Weights of a small sound classifier: activation gelu_tanh, soap at rate 0.003.
Rows from block 2 of a small sound classifier, named by matrix and row number. Rows with one number belong to one neuron. Each number is 500 + 40 x the weight over its row's rms, rounded and kept within 0 to 999. All counts start at 0. Numbers have three digits each.
After each neuron's rows are labels from the 100 clips, of 14976, where the neuron reaches its highest value: "peak on" is the class under the peak; "loudest band" is the band of the loudest frequency at the time of the peak. Only what is clearly more common there than usual is listed. The data: synthesized solo parts of chorales (CocoChorales). In brackets: how many of the 100, against the usual share in percent.
# fc1: first MLP up (model.blocks.2.ff1.fc1.weight, 576x192), inputs 0-95
# fc2: first MLP down (model.blocks.2.ff1.fc2.weight, 192x576, transposed), outputs 0-95

fc1.29:500455475526426470539497551561479535572480514417488469489465482457508527526399531533430522481484469496466495509603518554514507535500548526476402570474454493483511601515462467481530513453538497544577514488520444427496486520520448497438464491415485514506542480568519408462530522426493559465
fc2.29:557537546472485461458515487504523532506483503538472550481534429555541493577540508543496463501535515544473542547511505547558401541431504548495514472442494500507545548473524497506460477479529568469548534441572514561522484529493494439515513450537447560542509478484550477468468517527439539416
peak on: A4 (69 vs 3.6)
loudest band: 1000 to 2000 Hz (36 vs 12.3)

fc1.430:465465497547505539416466532417509482516503517499471469507475476473478488475535520448501455526401491527540559524498505463445561514465543510492525455452531498458566514594595491465540447517552500516487574473524429501482458533449495493504510509592536532436457460467445509551504470560498549477
fc2.430:494482553514430461492459524496504504468480519557450521519393541546506547539494503513527511445510457565452554496494518411480507508535508468518487487517473528657461488524514557521504496563535464517509493539483483484564443537495468485490525462508510456511523429479523476505415533490478464476
peak on: G#4 (97 vs 3.6)
loudest band: 250 to 500 Hz (100 vs 40.6)

fc1.87:502489479473449485422472473565515531472437468517494495536481483460452454484502511517546469508487576539484481568442423453447464504450442519503560479530471462616510512560474524517524484523489532427475481458553491484512473522488493535484433546608511539457474580544525505505493503505478548522
fc2.87:527487480489464571498504500539485508486338467469473466435525553476503495500520579438556464421510506489479528510519444439477373501485565470460499558472447464504483648520550520525527481504500520531524485504592488502501428502510504455504502477459459488488528509505525475515487497474536469464
peak on: A3 (27 vs 2.5); A#3 (26 vs 3.1)
loudest band: 500 to 1000 Hz (67 vs 27.1)

fc1.406:485493526507447467491496491530564569451533435511495470511495493579509496431579494517540517557538471530487505493490448492465584523471494498492451563418562496503534510511490462472520490591472487468504496490519465555533502526482435507549511512488531517515454502456492465517480470439523500484
fc2.406:458472488559453515451454498513483443513520523482547470538449488511515477544481501495439475563485490450485474521487506483594570433464498437537506463526468518497460452409462594436506478462569524493443483506468529538422467451490470533506548577467540506506500462550454519501557417492513519539
peak on: C#5 (91 vs 3.6)
loudest band: 500 to 1000 Hz (70 vs 27.1)

fc1.293:492432523491479477556496484562507610468505493511502538450468501430501517546506526518545542504547641485480447493476561505503452545444495559507468589483436443522497546501482505459473548529493571515434506525482459527464386550570478494483449518455497454486511481506508487478545459541503530495
fc2.293:432506549455494523481508472462555525470532442489495518498416482495538482475487494504529485525444528544506538572422535541505466509471508553460443580416488542523535515488573497508581487534505521429504528546508517526484496506509492471465512503537534523520473499469495521476576588580527448486
peak on: D5 (61 vs 2.9)
loudest band: 1000 to 2000 Hz (72 vs 12.3)

fc1.152:475531579474438497518437447418488523527453500476504447524463452506461542519491512544511496558529531429497504573501606544509507520487511459552536505407411531510490490532501545449448527457493518406471463482486460451532486449493522451482489458490481544511494512499516440482469543464470485569
fc2.152:515504480494448519535517493505474589507511455527525488523547448486441469562460514436501493562474552512511525516547560486412518500526488505404494500544411557445531533442485482532476494540569449533511483507555552504473572573474495480468420519460483530473477524474550497489502370508444538537
peak on: C#5 (49 vs 3.6); F5 (35 vs 2.9)
loudest band: 500 to 1000 Hz (89 vs 27.1)

fc1.168:509475456569456493504491497515443522572438497558498514464504453450557506513499532519526494443457455527483399522460468493523534508483497517549511481431540492459418487453518544486525539543524556585558545509489438466466495460506456450480537571513588479553416469530532487513502523527503521539
fc2.168:502536474471514510607513484478455431484506420526465521519541471491514453467410528521492505404481487543528480562522528464495503478537418515473510502547534400594494490459539486446449490477570523499542557518478446509475511460494521442503483569441531484584489508478612534474474562560571500497
peak on: G#3 (31 vs 2.3); G3 (28 vs 1.7)
loudest band: 250 to 500 Hz (90 vs 40.6)

fc1.263:454512433525500481543585476501516558514507472445445508475486394451473580480458576466493550578495511494482517550499533543563520423500508526528446504475469410491513439478563537529440515517501468518487501494486484497536503551469512480528491541470457448487487494430526421546513468495587579406
fc2.263:482521514508496410509470462500475453475428493581536493497527374542469507515503495483474523511485551451535511506522554508530554556487474498553510453545471582504499569530560501458549488447524453512492516470488523498467517492519469446436504539479435482528499539456521491527423499543485512497
peak on: A4 (37 vs 3.6); F#4 (31 vs 3.2)
loudest band: 250 to 500 Hz (80 vs 40.6)

fc1.281:439565535531512567481505480495439484477442537465558413508495412480458511534511503488517456605535493616504520514475485554504495546590467484518527520504561464534475547473424540543507463507502464546499428529526563431527470531536427519469431464501506441587498487553484520527538468506519453490
fc2.281:494481467507504544443530531494452571535513524469497531508541451419444443492499516577542488491525450472493492638504517508494522491502430543551504502504446578547522483497402474487525481488554557514546436474474447468443549515455490491535485495506514466530539507502499414423501450505471505436
peak on: B4 (64 vs 3.6); C5 (35 vs 3.8)
loudest band: 500 to 1000 Hz (58 vs 27.1)

fc1.488:451521507442475513491427536470488439473487507543481532492515456495484551550561466461466514486496446501463513528561474506537502559474522481442484482461462505498503526564477588577469515457568416491444436450457451511483447539485529578506527516508474515550508485483517456499486431572489498515
fc2.488:529460461511426538531528493509438560509489479522468538499529393551491492574517503505535504487455517518436527603546592451458468476476480560528513499496542538473453442542472544496534475521492408457492559518484468479490538504485538476475464515466529467500527531493605504533445478535477536497
peak on: G5 (73 vs 2.6); F#5 (26 vs 2.5)
loudest band: 1000 to 2000 Hz (63 vs 12.3)

fc1.219:474490506454479471491511478450456508467445467488560504464503520504516514510495503400536525468478408539496512513494566490511574453523486496484451616507474454455452509481556428491473427448500476488467563471499496520501500603455525508502549542447477515514508497497545525402443483491524404494
fc2.219:458507499496457521497573536475509553449497530554488491594531553483475489432520507500443522529477468506468458540498473461471535560450464581458533552503568473556530484492467538492477474516435538516443496488410542433511494466542515499467420445549528494536510500516505510437384494504525458472
peak on: G#5 (46 vs 1.4)
loudest band: 1000 to 2000 Hz (47 vs 12.3)

fc1.113:540509591526468483485547484517444521490564537493523442411576579548482556495474641471491527481489480535587491443490518483542533544578545497535523457502532497486552523556531460466441447532472475497518475534475547483441530500458452525513509493531524500448508490499479470469510457541485481490
fc2.113:527518491507529521477440495499514519542561506594504549472428432513413529515467514521508497473434499516504517421552506489501431555525446574558557515469543495460451467553435507550447496502486533514499481530450455566468538451499537507477480499439524578534457530465480556435424477474482536559
peak on: F#5 (35 vs 2.5)
loudest band: 500 to 1000 Hz (94 vs 27.1)

fc1.59:403531517511498532465456440439464472570490499494450441511438545432449483468457459474522485498545466487434483466472481488409500548515453500561544500427535505481498487493539554506465511481392535478482445496544509571456518483488515472481579476521442595511446529479456413441517498518458447489
fc2.59:544532481499566512543498463454533489480452455439526539432484591544545504562539500566492514487480480490508401506568495509517467471519605566419497571486511479529567477525397430494496476461530519444493515512471466523468487506467510549513528477531515505487506545520512526476521496468510406460
peak on: A3 (41 vs 2.5)
loudest band: 250 to 500 Hz (66 vs 40.6)

fc1.549:446495568437537515531460413475458513500489517476498503547522492484482517549529470509523470538468581518481533487471461612451498574500491492506525428519480435502535532509432460479547479449527406507428467482471448499510471502523466547515461465510514496463507517494449589528556522502484497496
fc2.549:486433511520500555496546448516449470495454483546549482495429423458532483475471507500543547492485484471511477591525566536454597498385529446447485513585467570469481565495518515528544516554553548518536399500473510524498553481509490530502449530474499487549506478522495470425532461454433523485
peak on: G5 (44 vs 2.6)
loudest band: 1000 to 2000 Hz (37 vs 12.3); 2000 to 4000 Hz (25 vs 1.5)

fc1.298:545476533478486478492536488453526503552508508546473443462553449532429487482440540506486462520454462569501485516492559521524536472488470437469560447479532490434497508532511519553503508468461470497503507521500481524425443469534529510445558444481481486486622557399468456513513511483500464467
fc2.298:510450471499542507572460506491468479548495526525572432489491459494500479590451480523528514430478507516502484550497485536543469497563506522502542474499541573542546642535480589481510505465431459489414468507538499508493538545497564494496568579497433544578451525486504518435402497476564477455
peak on: A4 (84 vs 3.6)
loudest band: 250 to 500 Hz (98 vs 40.6)

fc1.373:459558470494514564502545520500510618581487499469536516492548554435463504527525545513503522526493509430536513542549502538522486566455511543555472532523412491443493548518491517516448548514488508546508558418539489442551538533592482488465510502421487509424469527492481387485568532475538511515
fc2.373:537509502537485519530500468503464566492515550479550490446536574498476485588532472525541545506516475537526363493537439568500494490480483529508497472456483486549508513455501469495545485501553493500521471497605427465575495520461536499538470503543569501527474525542572472512559445478528502506
peak on: silence (41 vs 12.5)
loudest band: 250 to 500 Hz (68 vs 40.6)

fc1.494:506494495488557469491477452455500524493541414519567472515489503518549542496555519508505522516500484493483458416463552506490600461542502532480503449463511510530430472478545440473500461520481565427483486466452428592476488563578469518462483476472461488570479536483463477522533499472513488552
fc2.494:464468430501497539485529467487524517497517486455548480483529581511511447418562517580447510516476495501455447423552494499465475472499534492469535530485502434495414514506493490519525450483405573454513460482522493522495532486499470526492486486507491525489461497487428507359459446465484463514
peak on: D5 (29 vs 2.9)
loudest band: 500 to 1000 Hz (65 vs 27.1)

fc1.107:493424594507572507530513487504426520510533424494460500493489465463471579535527436477517487462608500454543498480473448550460504558468522508476553547483495514525446503451451493474509514460481467472483512570502441533500489569541516498515498502417550444511445518467540541479499479446477542475
fc2.107:556468506470479541461444479529469420438540524407424516581464518518512556481475503560561535582486472514482502494459440443500486508468507474499462565572455522481535459515523539555424468522541497475540479516452495498552455527425514518513547509559529495482518516506515528525516507517456486501
peak on: G5 (86 vs 2.6)
loudest band: 1000 to 2000 Hz (44 vs 12.3); 2000 to 4000 Hz (28 vs 1.5)

fc1.492:487521567543565551537439488496419527485477468454438471518470501517524475479570498474569482536491592507481450510484497478492451485515482527440508504490428469523517451459540498521418491458538514488449478490412494443502437547468525446512537431516518393530486522514472530553543486493497498454
fc2.492:479513531479528503508509556480514458445557546442498508503549435498489498486455517516543560482428513479461485432451524516461579458456549496465514489520488514526495506502428500482536446492519470510507500494506539533480474534436501489465489395507496522506557517519469472454569546512513557582
peak on: G#5 (72 vs 1.4)
loudest band: 1000 to 2000 Hz (33 vs 12.3); 2000 to 4000 Hz (31 vs 1.5)

fc1.452:483507505504542485531554462544528491480496494483476435526498447516487539519541501437549430462509435508545470522501496507423520551519477471491548509538517415459477552593531482535462470465465514506466470409483479594514443524531480534581514546531538525527513582491522484498514502478547441480
fc2.452:525479473505560464438440528548486513513507495552484508566473518513480529502469485537585507520464521530514489462403506507486493483541483494522561496507504624436482489483521525405533530574457519533500490510545493534517513467542460508390511507551486499492499469485460510609586514503435488515
peak on: G5 (98 vs 2.6)
loudest band: 500 to 1000 Hz (79 vs 27.1)

fc1.394:459463542538448441518589535452501490621487540493549477460502496471484479546596590637469456451470539468505471501503430517555459527407480561482493488560456560444501409479518518502435405491495523527523516459487516494499526460537448527522557440451514543453491526553496509512508523544492468593
fc2.394:523542463514591512511563507528494527461502509513528524513513542497543505497518436454383494415569475550491421430575483539488482471482602590508487482481517480516528472492497492510505504483473502497555492448505481453469509531531494487478508484494558498534502553469503465513474552458474543552
peak on: B4 (34 vs 3.6); C#5 (29 vs 3.6)
loudest band: 1000 to 2000 Hz (83 vs 12.3)

fc1.165:498448494463438504493510459479493521490546520553528549552404474590510541466569470528535457456518630516520482597506436510549512525510481507432548549485562586463487507524501536495599519474464510552594531540498478502512560568458537495511536495517479495490510437501474499429473524389513514476
fc2.165:467528506483460517488503448534494484500527506476462422500416449479484518473478499448474510467517496513499490425468503364466516518565384502526501551471507447548519490515470427503470468444481470480463545531457448537494560449527490499496572557482515451503521504524645495547553532503513480486
peak on: C#5 (79 vs 3.6)
loudest band: 1000 to 2000 Hz (70 vs 12.3)

fc1.95:502475500461484475501465487476507500522476516424462537519548573440496553523543550511497487505482404479491473572511494547403515559480494497466509544473593503459511539505507482505428448532546473503541463532502551524497561507542467511535531517446555471478467479398526514540501523528598526511
fc2.95:521499477465478543483473463494506518509502475503467455557530526499462538505494446427514486535485506515508528518436502418545535473473503495512495557481550565465465569496523499480521476515514519465449534528494487526508532544491520500507544551556597485492520529496578458513443488486462497489
peak on: G5 (94 vs 2.6)
loudest band: 1000 to 2000 Hz (85 vs 12.3)

fc1.270:516460533538511478513473510397478498517481510448491504490491500483497500507513467466420518481512507481472567465482511534496519389517562509432535513420557500438484489525571445507518518450539505543486422499438515423567537516573480509536478529527473450429507491527459474499434545515487440503
fc2.270:508482511501475498568498521507564523480529473431605499489494496505529489522517531480472493547481473474532531355538554545495437516447503496461446535499483418593500544493426484471483497543526585386481480542508439470569499557501467485484455466476510536471558451481577532435451507485432518529
peak on: G#4 (76 vs 3.6)
loudest band: 250 to 500 Hz (80 vs 40.6)

fc1.73:467481562406497553516459497487515541478437462547495497521506505485492489505487538449567509554474444480489474613511557528494538472488484525517401409472466520489544511449474521498476502488511454543513504508497419550504466443499503520533488499563554577529532513554499525465506490483541445539
fc2.73:492462542489460495513507416527473464471478519560441468470574486492524512503561502497526504576497509529438445475519548524459446453434471520521551456578502511479469409466477524443542518487537502541483442547478462496454477496504555520464570500480477487539472500484523488527513446472538519498
peak on: G#4 (66 vs 3.6); A4 (33 vs 3.6)
loudest band: 250 to 500 Hz (100 vs 40.6)

fc1.436:422520542518434523479450510490501470471551503500483525531560492437465521557506517466473531601460457563461581613475533501597445473484531542464501457537464477532520499567515493571451559437553567534530455487529433501466496523516464521494469489472495421557486453461457427479480456527456454530
fc2.436:486537482518523519492460472586545555489501536536478528537612426540460522535519510490513532429464465476472434457469587489453488484427485497488485482476543485465386426531498540474486508492550429492512437448485479521497503534562561503495560493498536486502529497505586567479466483547516505513
peak on: G#4 (43 vs 3.6); G4 (31 vs 2.8)
loudest band: 250 to 500 Hz (85 vs 40.6)

fc1.324:516497496508503527484526523466430455503520432465449438422541473483516469495488506526521510509495484533556519421522591537494537481544422523489545487506477536537540487516516444439520499444535464512485449518591443503481430495536463443465502472453539476595526545481548517554511453459536448564
fc2.324:518446498519472565492492486462480559565527529563481548493446482465512455552533522443544475468454524454530575479541483479537540580604497532583511539485592456442504515436427479472469503512515526476476396495442458538485496492525505548456440541469502472450519493490523534545453527467475442470
peak on: silence (47 vs 12.5)
loudest band: 250 to 500 Hz (83 vs 40.6)

fc1.39:504475543527501484535580419529459642465520440565503477420417499501562527471568577557498477471493443490500521515527462479499481473483507475486537529465508469479476455499486439509485516521459526494474564498514470520472519569512506495563493560494479480494489507528475532467483578541507522515
fc2.39:516467504454484504590501513454520500517503492567523461491464460433569521559551496496513487495512427465519479531465520567513541516534445509480504545553502536482538448570530452494601535469559466540508433519476528515536461469525508479541509558515493513533487525531464517427525523505466535419
peak on: D5 (88 vs 2.9)
loudest band: 1000 to 2000 Hz (62 vs 12.3)

fc1.19:465536486471551413560554484474509514530466500465419469540491460436501559440442449528545578488499508491515555461516514494503510435450522615486468556493505493441550523505548508470442502476503544456501514492547489527576505553522501448503502491510548485419504524486541455537441453501540546513
fc2.19:453506474509563475484517463485511480537555455464470491516561472468487518427470461506529478552481511516532521466517479463498589449486585455502445440536430498519630542452535471555510487496514495440480436500578461531477493473577449484457489460496534531477450523511419494451501438493475547473
peak on: D5 (94 vs 2.9)
loudest band: 500 to 1000 Hz (86 vs 27.1)

fc1.117:504514591459435530529526453556502466483493493475526539547510501555539511474596527495445449585489463535453427496517560496497529511514548485444526459476511451515482504519472510534465617530473405498414453536474473552523484517484512546508497494501546475435483504488475537517492518465491457537
fc2.117:533508457442524526570487546469494552443484477462546545509510487540474566514568524522504479496407502496481488503579513423503428495530461536547562403493504476456461483467585476537511491483541418475507487487527490475487555488474500529500530526494469483512470492548553523527535422542541522467
peak on: G5 (100 vs 2.6)
loudest band: 1000 to 2000 Hz (66 vs 12.3)

fc1.28:538484552502524491566474512465459416459486439487474449501506493485490500510485465485470499490483432476552511527484453512537510492503524487466511516501545445496481483471508438540559539533522439539492470544484509623521494456518465475526513462467479492504545505542506459571514420627488423490
fc2.28:501519502513590504481471512485526533546429515463558493481500565465514484518513500504500539512446524492509503457524535515467429541544454478452482423524514503483447526464494601493440474500502587435531552507483485550479579494491540481410479513417436474517548490517517496541543391497447565491
peak on: G4 (79 vs 2.8)
loudest band: 250 to 500 Hz (78 vs 40.6)

fc1.121:456454492510495538546466554522530411497488476518486470480527460519517498559425517553501498515476553487487462463493546488513458518522468484540473497565488467486460598494478568521542411513535473524502487450509474489479459463479436551491419486428509491486553558588548501475554504528445540459
fc2.121:528525527531461475510502529460460463522545466527503526531465471484555464559527489476556472394473461510546544509493515544407451526523591512554497437453472528589505633490440461526567472510536536487513545446524465500497605525528534475463483505530493460498516550503504475466489477461501514544
peak on: B4 (51 vs 3.6); C5 (43 vs 3.8)
loudest band: 1000 to 2000 Hz (77 vs 12.3)

fc1.51:447544494494502515471479520492514595474491441449491536512485518418446544478556472532538526527473534587489560536464523509436586510487503535505510587475553474479498460514432584587527496495494485538556510492486438460492496470504532514511496437548549488516481616493514477472524470438503536423
fc2.51:477538510529457505518532534528497468537467527424479524544502579516463508413456466495435554465560520468560480498423447493500499483509482516527481510468613533500500580465437559526528475476560455566517499468556521499543463440551461528480512487471495536527553434502499474521612500536516529553
peak on: G#3 (75 vs 2.3)
loudest band: 500 to 1000 Hz (66 vs 27.1)

fc1.15:497465466592445463498515460457496564506510554475479558491472499532481536485484487463426495471537504504569549467491474554490521526494527519612549448526523485535493519462556537439517415503464464483527515492516572494512524466470472567512476492464480546500547502507445510492504494484482491499
fc2.15:510482529525481528525535523505531388436461459488495556521509570510454454624517523467500543459526488541506470530564491481474521481555509482501463511440427481484546454465453537468549492567475495445537521527553566459526506574515455522514536507534493480525497545500491489526405576510535562500
peak on: silence (38 vs 12.5)
loudest band: 500 to 1000 Hz (73 vs 27.1)

fc1.240:514520430502561505498490489460475510465466502438620407463541473451525539508514515525518528481449588508491562553492494490457493481539436555554477551549513471480472539528448545528423506473573476488506502450480535462501521486455542541483415545423475484541494564501514460465543518492472464506
fc2.240:530462476512523464523508514471509505473484518437442488519547496492474544379491507522555517531535528505491487541551471514455515456560552569572543460499522491508504462463512478489454497517471522590499508512564481496505517482475483441466528537497582491497495533464548433459475565507499540522
peak on: G#3 (51 vs 2.3)
loudest band: 500 to 1000 Hz (66 vs 27.1)

fc1.370:502488527452518453526507437480523501487496473523506456507477465492512455538519516495561471499581487531467538514553471484485547525501446480528520551387523526526494512528427471495428577563459466543456537521546548530506485495505505515557528502455495499510390518454479494503460487502522459493
fc2.370:485512475527465499437551497479530483502516522536539475636514492505485530517426566504530512565459523495455499494539493467497597536570442484502572464508496476464546508464493494486514488484552499458566468427510547496422526516496496555529543532559570475541487517472449469435482519508535556451
peak on: C#5 (91 vs 3.6)
loudest band: 1000 to 2000 Hz (44 vs 12.3)

fc1.185:526485546489488450523521393461514493524536425495494492524517485472445519517488539541557486672474511496483523470573491511489439478550472503525548464587488464547500450543512454535527521502523481486501513522546535514485511540504528454499512445490486500526534498489441543572543424449497504512
fc2.185:469459515535578522537496486524538469464485495467490504545542458464509487393494499419437478403499480401515498543486497518519523506534507524553405421499508469445540508495506511433474472466613491484516420515469483562473402529518518493469541559478536503472513457564523484482468475480472482550
peak on: G#4 (84 vs 3.6)
loudest band: 250 to 500 Hz (71 vs 40.6)

fc1.545:487518457505413459524567487525515467485490485436596414494476494443481453455525472537501525456503504498460521486478517591447471461503522539562454578509500469459520564491500539525416442527552522493511566497520513443580530472482498489498450483518479555447449529515554459467411505528478560500
fc2.545:514504501519528460469444504522493539505459480476512522505457506509518520528453499555426515548474534484484505576481465516478381472561472484466491466551521477568483556558495460539474501470422448508485509519468504484555508505553489503532496456428509480500535588459467519469488574508474521522
peak on: A4 (84 vs 3.6)
loudest band: 250 to 500 Hz (84 vs 40.6)

fc1.514:451493477487426504533524542434511564494564485437484511544507465470458469473502441512427476483508465546506568476439469531447495431492616493487437501475513499499548499452556550502498569504501481551498492533558553425512441562545492493479512440502566527523481513508499472542444469514558490532
fc2.514:523554476531472499455530497503469526522462503504523483471513511463509492477537487587529542513452500473543506394508462387445399484418427537453498479508536486533503550524463579497514458518526554458505476488596493457483471456482490465442515519515547478500521543515480504566505472494467507555
peak on: G4 (52 vs 2.8); F#4 (38 vs 3.2)
loudest band: 250 to 500 Hz (95 vs 40.6)

fc1.31:524506526526545476532461518512510495463581533510559486468440453515552553450496511567447470494536554468510492519469455505533457423526564532421432501504503505448496533529585532461546514414520479495449490447489488477515523456427485502474461518447483515430488544556505579493506546553492468453
fc2.31:490456468520436533421516583464553420550462552485526441496462485473524552568475452433463505446463510503486495410521436487536376517467434485518508475522483498583510547537490603518451523465455480474452506491581530539513444528510497497428560522570472509495513474545508483456478516536514483492
peak on: G#5 (99 vs 1.4)
loudest band: 1000 to 2000 Hz (49 vs 12.3)

fc1.195:524506485441539541543470452505480488457480517469533558424485536504491514535585458504569410561534453487466558509504456464534505517543474522528423461554457493540464532483508557508520512558427472430441456527474477512478515502499439453546498508566423498538488460487472489500492512462484545455
fc2.195:506477508552512499434465474467508484537582440489544519490529601523452504529496523543481469574530518469495520526516495526582547512537442540494469516385476472474516541503473479536512473459497577544448571554516530494464508514473549518471478427439522477529458389505546471462499391451442494431
peak on: C#5 (42 vs 3.6)
loudest band: 500 to 1000 Hz (69 vs 27.1)

fc1.26:521526500488486484531455366545475484467477545527495506527469509516462446524509537538523456591507524493540516595471517563508540523444453503569442485494476562537575517530510581497465530508527418496446419479529561510504474502543489464486564449507440579529519504472524526477524515470556461467
fc2.26:487449542486477485467511506527497454510417517404544513489562565477473498504506486504584504603541483490504424513514554560523462490491467510514525582473504542461575417533474542510547534487541441449524452496506483533413496450491508496467510482482432485521501418470496508380501572474531491500
peak on: G#4 (49 vs 3.6); A4 (37 vs 3.6)
loudest band: 250 to 500 Hz (90 vs 40.6)

fc1.289:510542547513470455514417585460471513518558556485440500471407491466510538485504469486560483516485509542468465485458529544570482441492553585492565385452483459462511508476497461517498494480417498492472523453479530483543412561452473500513447489510527487504581511438532554517395422517510481487
fc2.289:535418519464444483456496434521433465519552494520553517503470454479444502470486444585528501536478522530451489546459575615448489538434502507457479506574541435552553525507487510547469516521585506496488451563515476505502561554448494616494405501457487574550518499475549477469490492469433514523
peak on: F#5 (67 vs 2.5); D#5 (31 vs 2.9)
loudest band: 500 to 1000 Hz (63 vs 27.1)

fc1.44:477468558488463453502453488562466476443551557521573612514461462487514559543503495521501569471497557503445469452491458507550536516449448531427511492433532535500491547475484444522498501521472541466558451526454470533540507459483501469552522579524412497498482549540486523473522511457490530489
fc2.44:521529500526527504560495504469560517482470491520495473517434447467559536502499573464567457489545490517526459541420505524468427550439518473525493552448505622453537531453504509515507532519419428535523507493461530472539431486524537516510424607477507499530542448508449526488457582476435503509
peak on: D5 (70 vs 2.9)
loudest band: 500 to 1000 Hz (55 vs 27.1); 1000 to 2000 Hz (36 vs 12.3)

fc1.159:463477458514499519528504553550427492496547504535523531434559495487584593475481526519529515469456570525438506514502510540590498492494479494501462465394554469640485500501479459496409455501479378456477513548477559484439461472567483513427514482554529463574509484492527523501495526527521559563
fc2.159:499470503443430496494521483458521511460487517525492494510529441458502545533533564463484526487479449518536503547470465463537523522475503572483551474475507484409453527570560450526598484515536489521452462510520467506513512526531500485510525453545557473526555531503471444544481465476536379486
peak on: G#5 (89 vs 1.4)
loudest band: 500 to 1000 Hz (61 vs 27.1); 1000 to 2000 Hz (38 vs 12.3)

fc1.476:543526567454514488486561494443538573519507530500580513474514402474436521551523469511600497537509447507516493509499495533458542509545477497434473511473530428515488472524525502518539526501474539446527489502521423553520486536649491573431516511515532528507504508386515563523479463485554496459
fc2.476:466503532500535516544454417475523480493569438477516454510533503532589476483530552504413490502471443505451518433481519481452502547416401459463486500517492474445460521505486578551483497539444480440540529514510483493469550519549573514508477409446450499469453537490503436433487463490480570554
peak on: D5 (51 vs 2.9); C#5 (35 vs 3.6)
loudest band: 1000 to 2000 Hz (40 vs 12.3)

fc1.426:475507395519502559551442486590458561492498473499565538476536535454517580484488495467520495483460509481460468522471524526468477439495516598508521530471567522604486610470472460538437514490541463456441556532514502495509465535522450459549515446515454431465450457449491476511520507472578549478
fc2.426:479472541458603497535471504474499562490502502543489443549482418561482474591467504474459491492467489507562496423518500578525476476476498472541565496515534567539502527499538410539535488503458502532456481516447479508477535450538490496489454537491495532498469474511478456594511498509487482497
peak on: G5 (94 vs 2.6)
loudest band: 1000 to 2000 Hz (47 vs 12.3)

fc1.529:515464549460471554431528498480511561476521529488582503495501550516536471512500561475586511572521587513448535442455509518473473523581494475518452466482539585431464489466456467494416545451478476542429516513562479482496483492474550485538449551437524477420479511514458503515489477451490514522
fc2.529:519495495519484507550553471529493592540521563504435432529396397544472528501446470550503500544478515489516486464551449501491455449506490473550493528530514548490479561517490460489524557536491462498502536538591497450532501465484505522506523541483523482499413527495479485401408471515407463512
peak on: G#5 (31 vs 1.4); G#4 (26 vs 3.6)
loudest band: 1000 to 2000 Hz (57 vs 12.3)

fc1.326:462587499420400507503528465536496542506543517526539374473455447548455497491481495450508482507532565505502489479521481480513489501485525480518494489538582463565473539440477459540563538544469537529512504485500484455512424526502456467493504487549554455436565592547501506438460521442509469474
fc2.326:494486497505495479552472544505493499496467449522535514471477428555548486542517513545430525407486530522489358515448479574492506446450475506524470508511463528438512521481557466480488537486518549552485550514616538475477494464509495472507510430509515501469525518573521452513549571499513491468
peak on: B4 (64 vs 3.6); C5 (28 vs 3.8)
loudest band: 1000 to 2000 Hz (45 vs 12.3)

fc1.375:491450513458412512492510404468548597514501540472465519447507494496520482402501531492455550512433487477500566559516531470486483520500481515476549505421523431461538562508491548574440504463498495496512548515533544513501450443444532526570466563492428498480437496452510468417486516612545493470
fc2.375:552483499556551495522488470553528512503455471610536480486510472515546518476457510544502532514418498520509564555498533469550525544540478561455488510392517463495520555501471372513551493471435503496510523510528514507423460519538481519547440462519524546479521485475550499399547562556497496414
peak on: A4 (32 vs 3.6)
loudest band: 1000 to 2000 Hz (54 vs 12.3)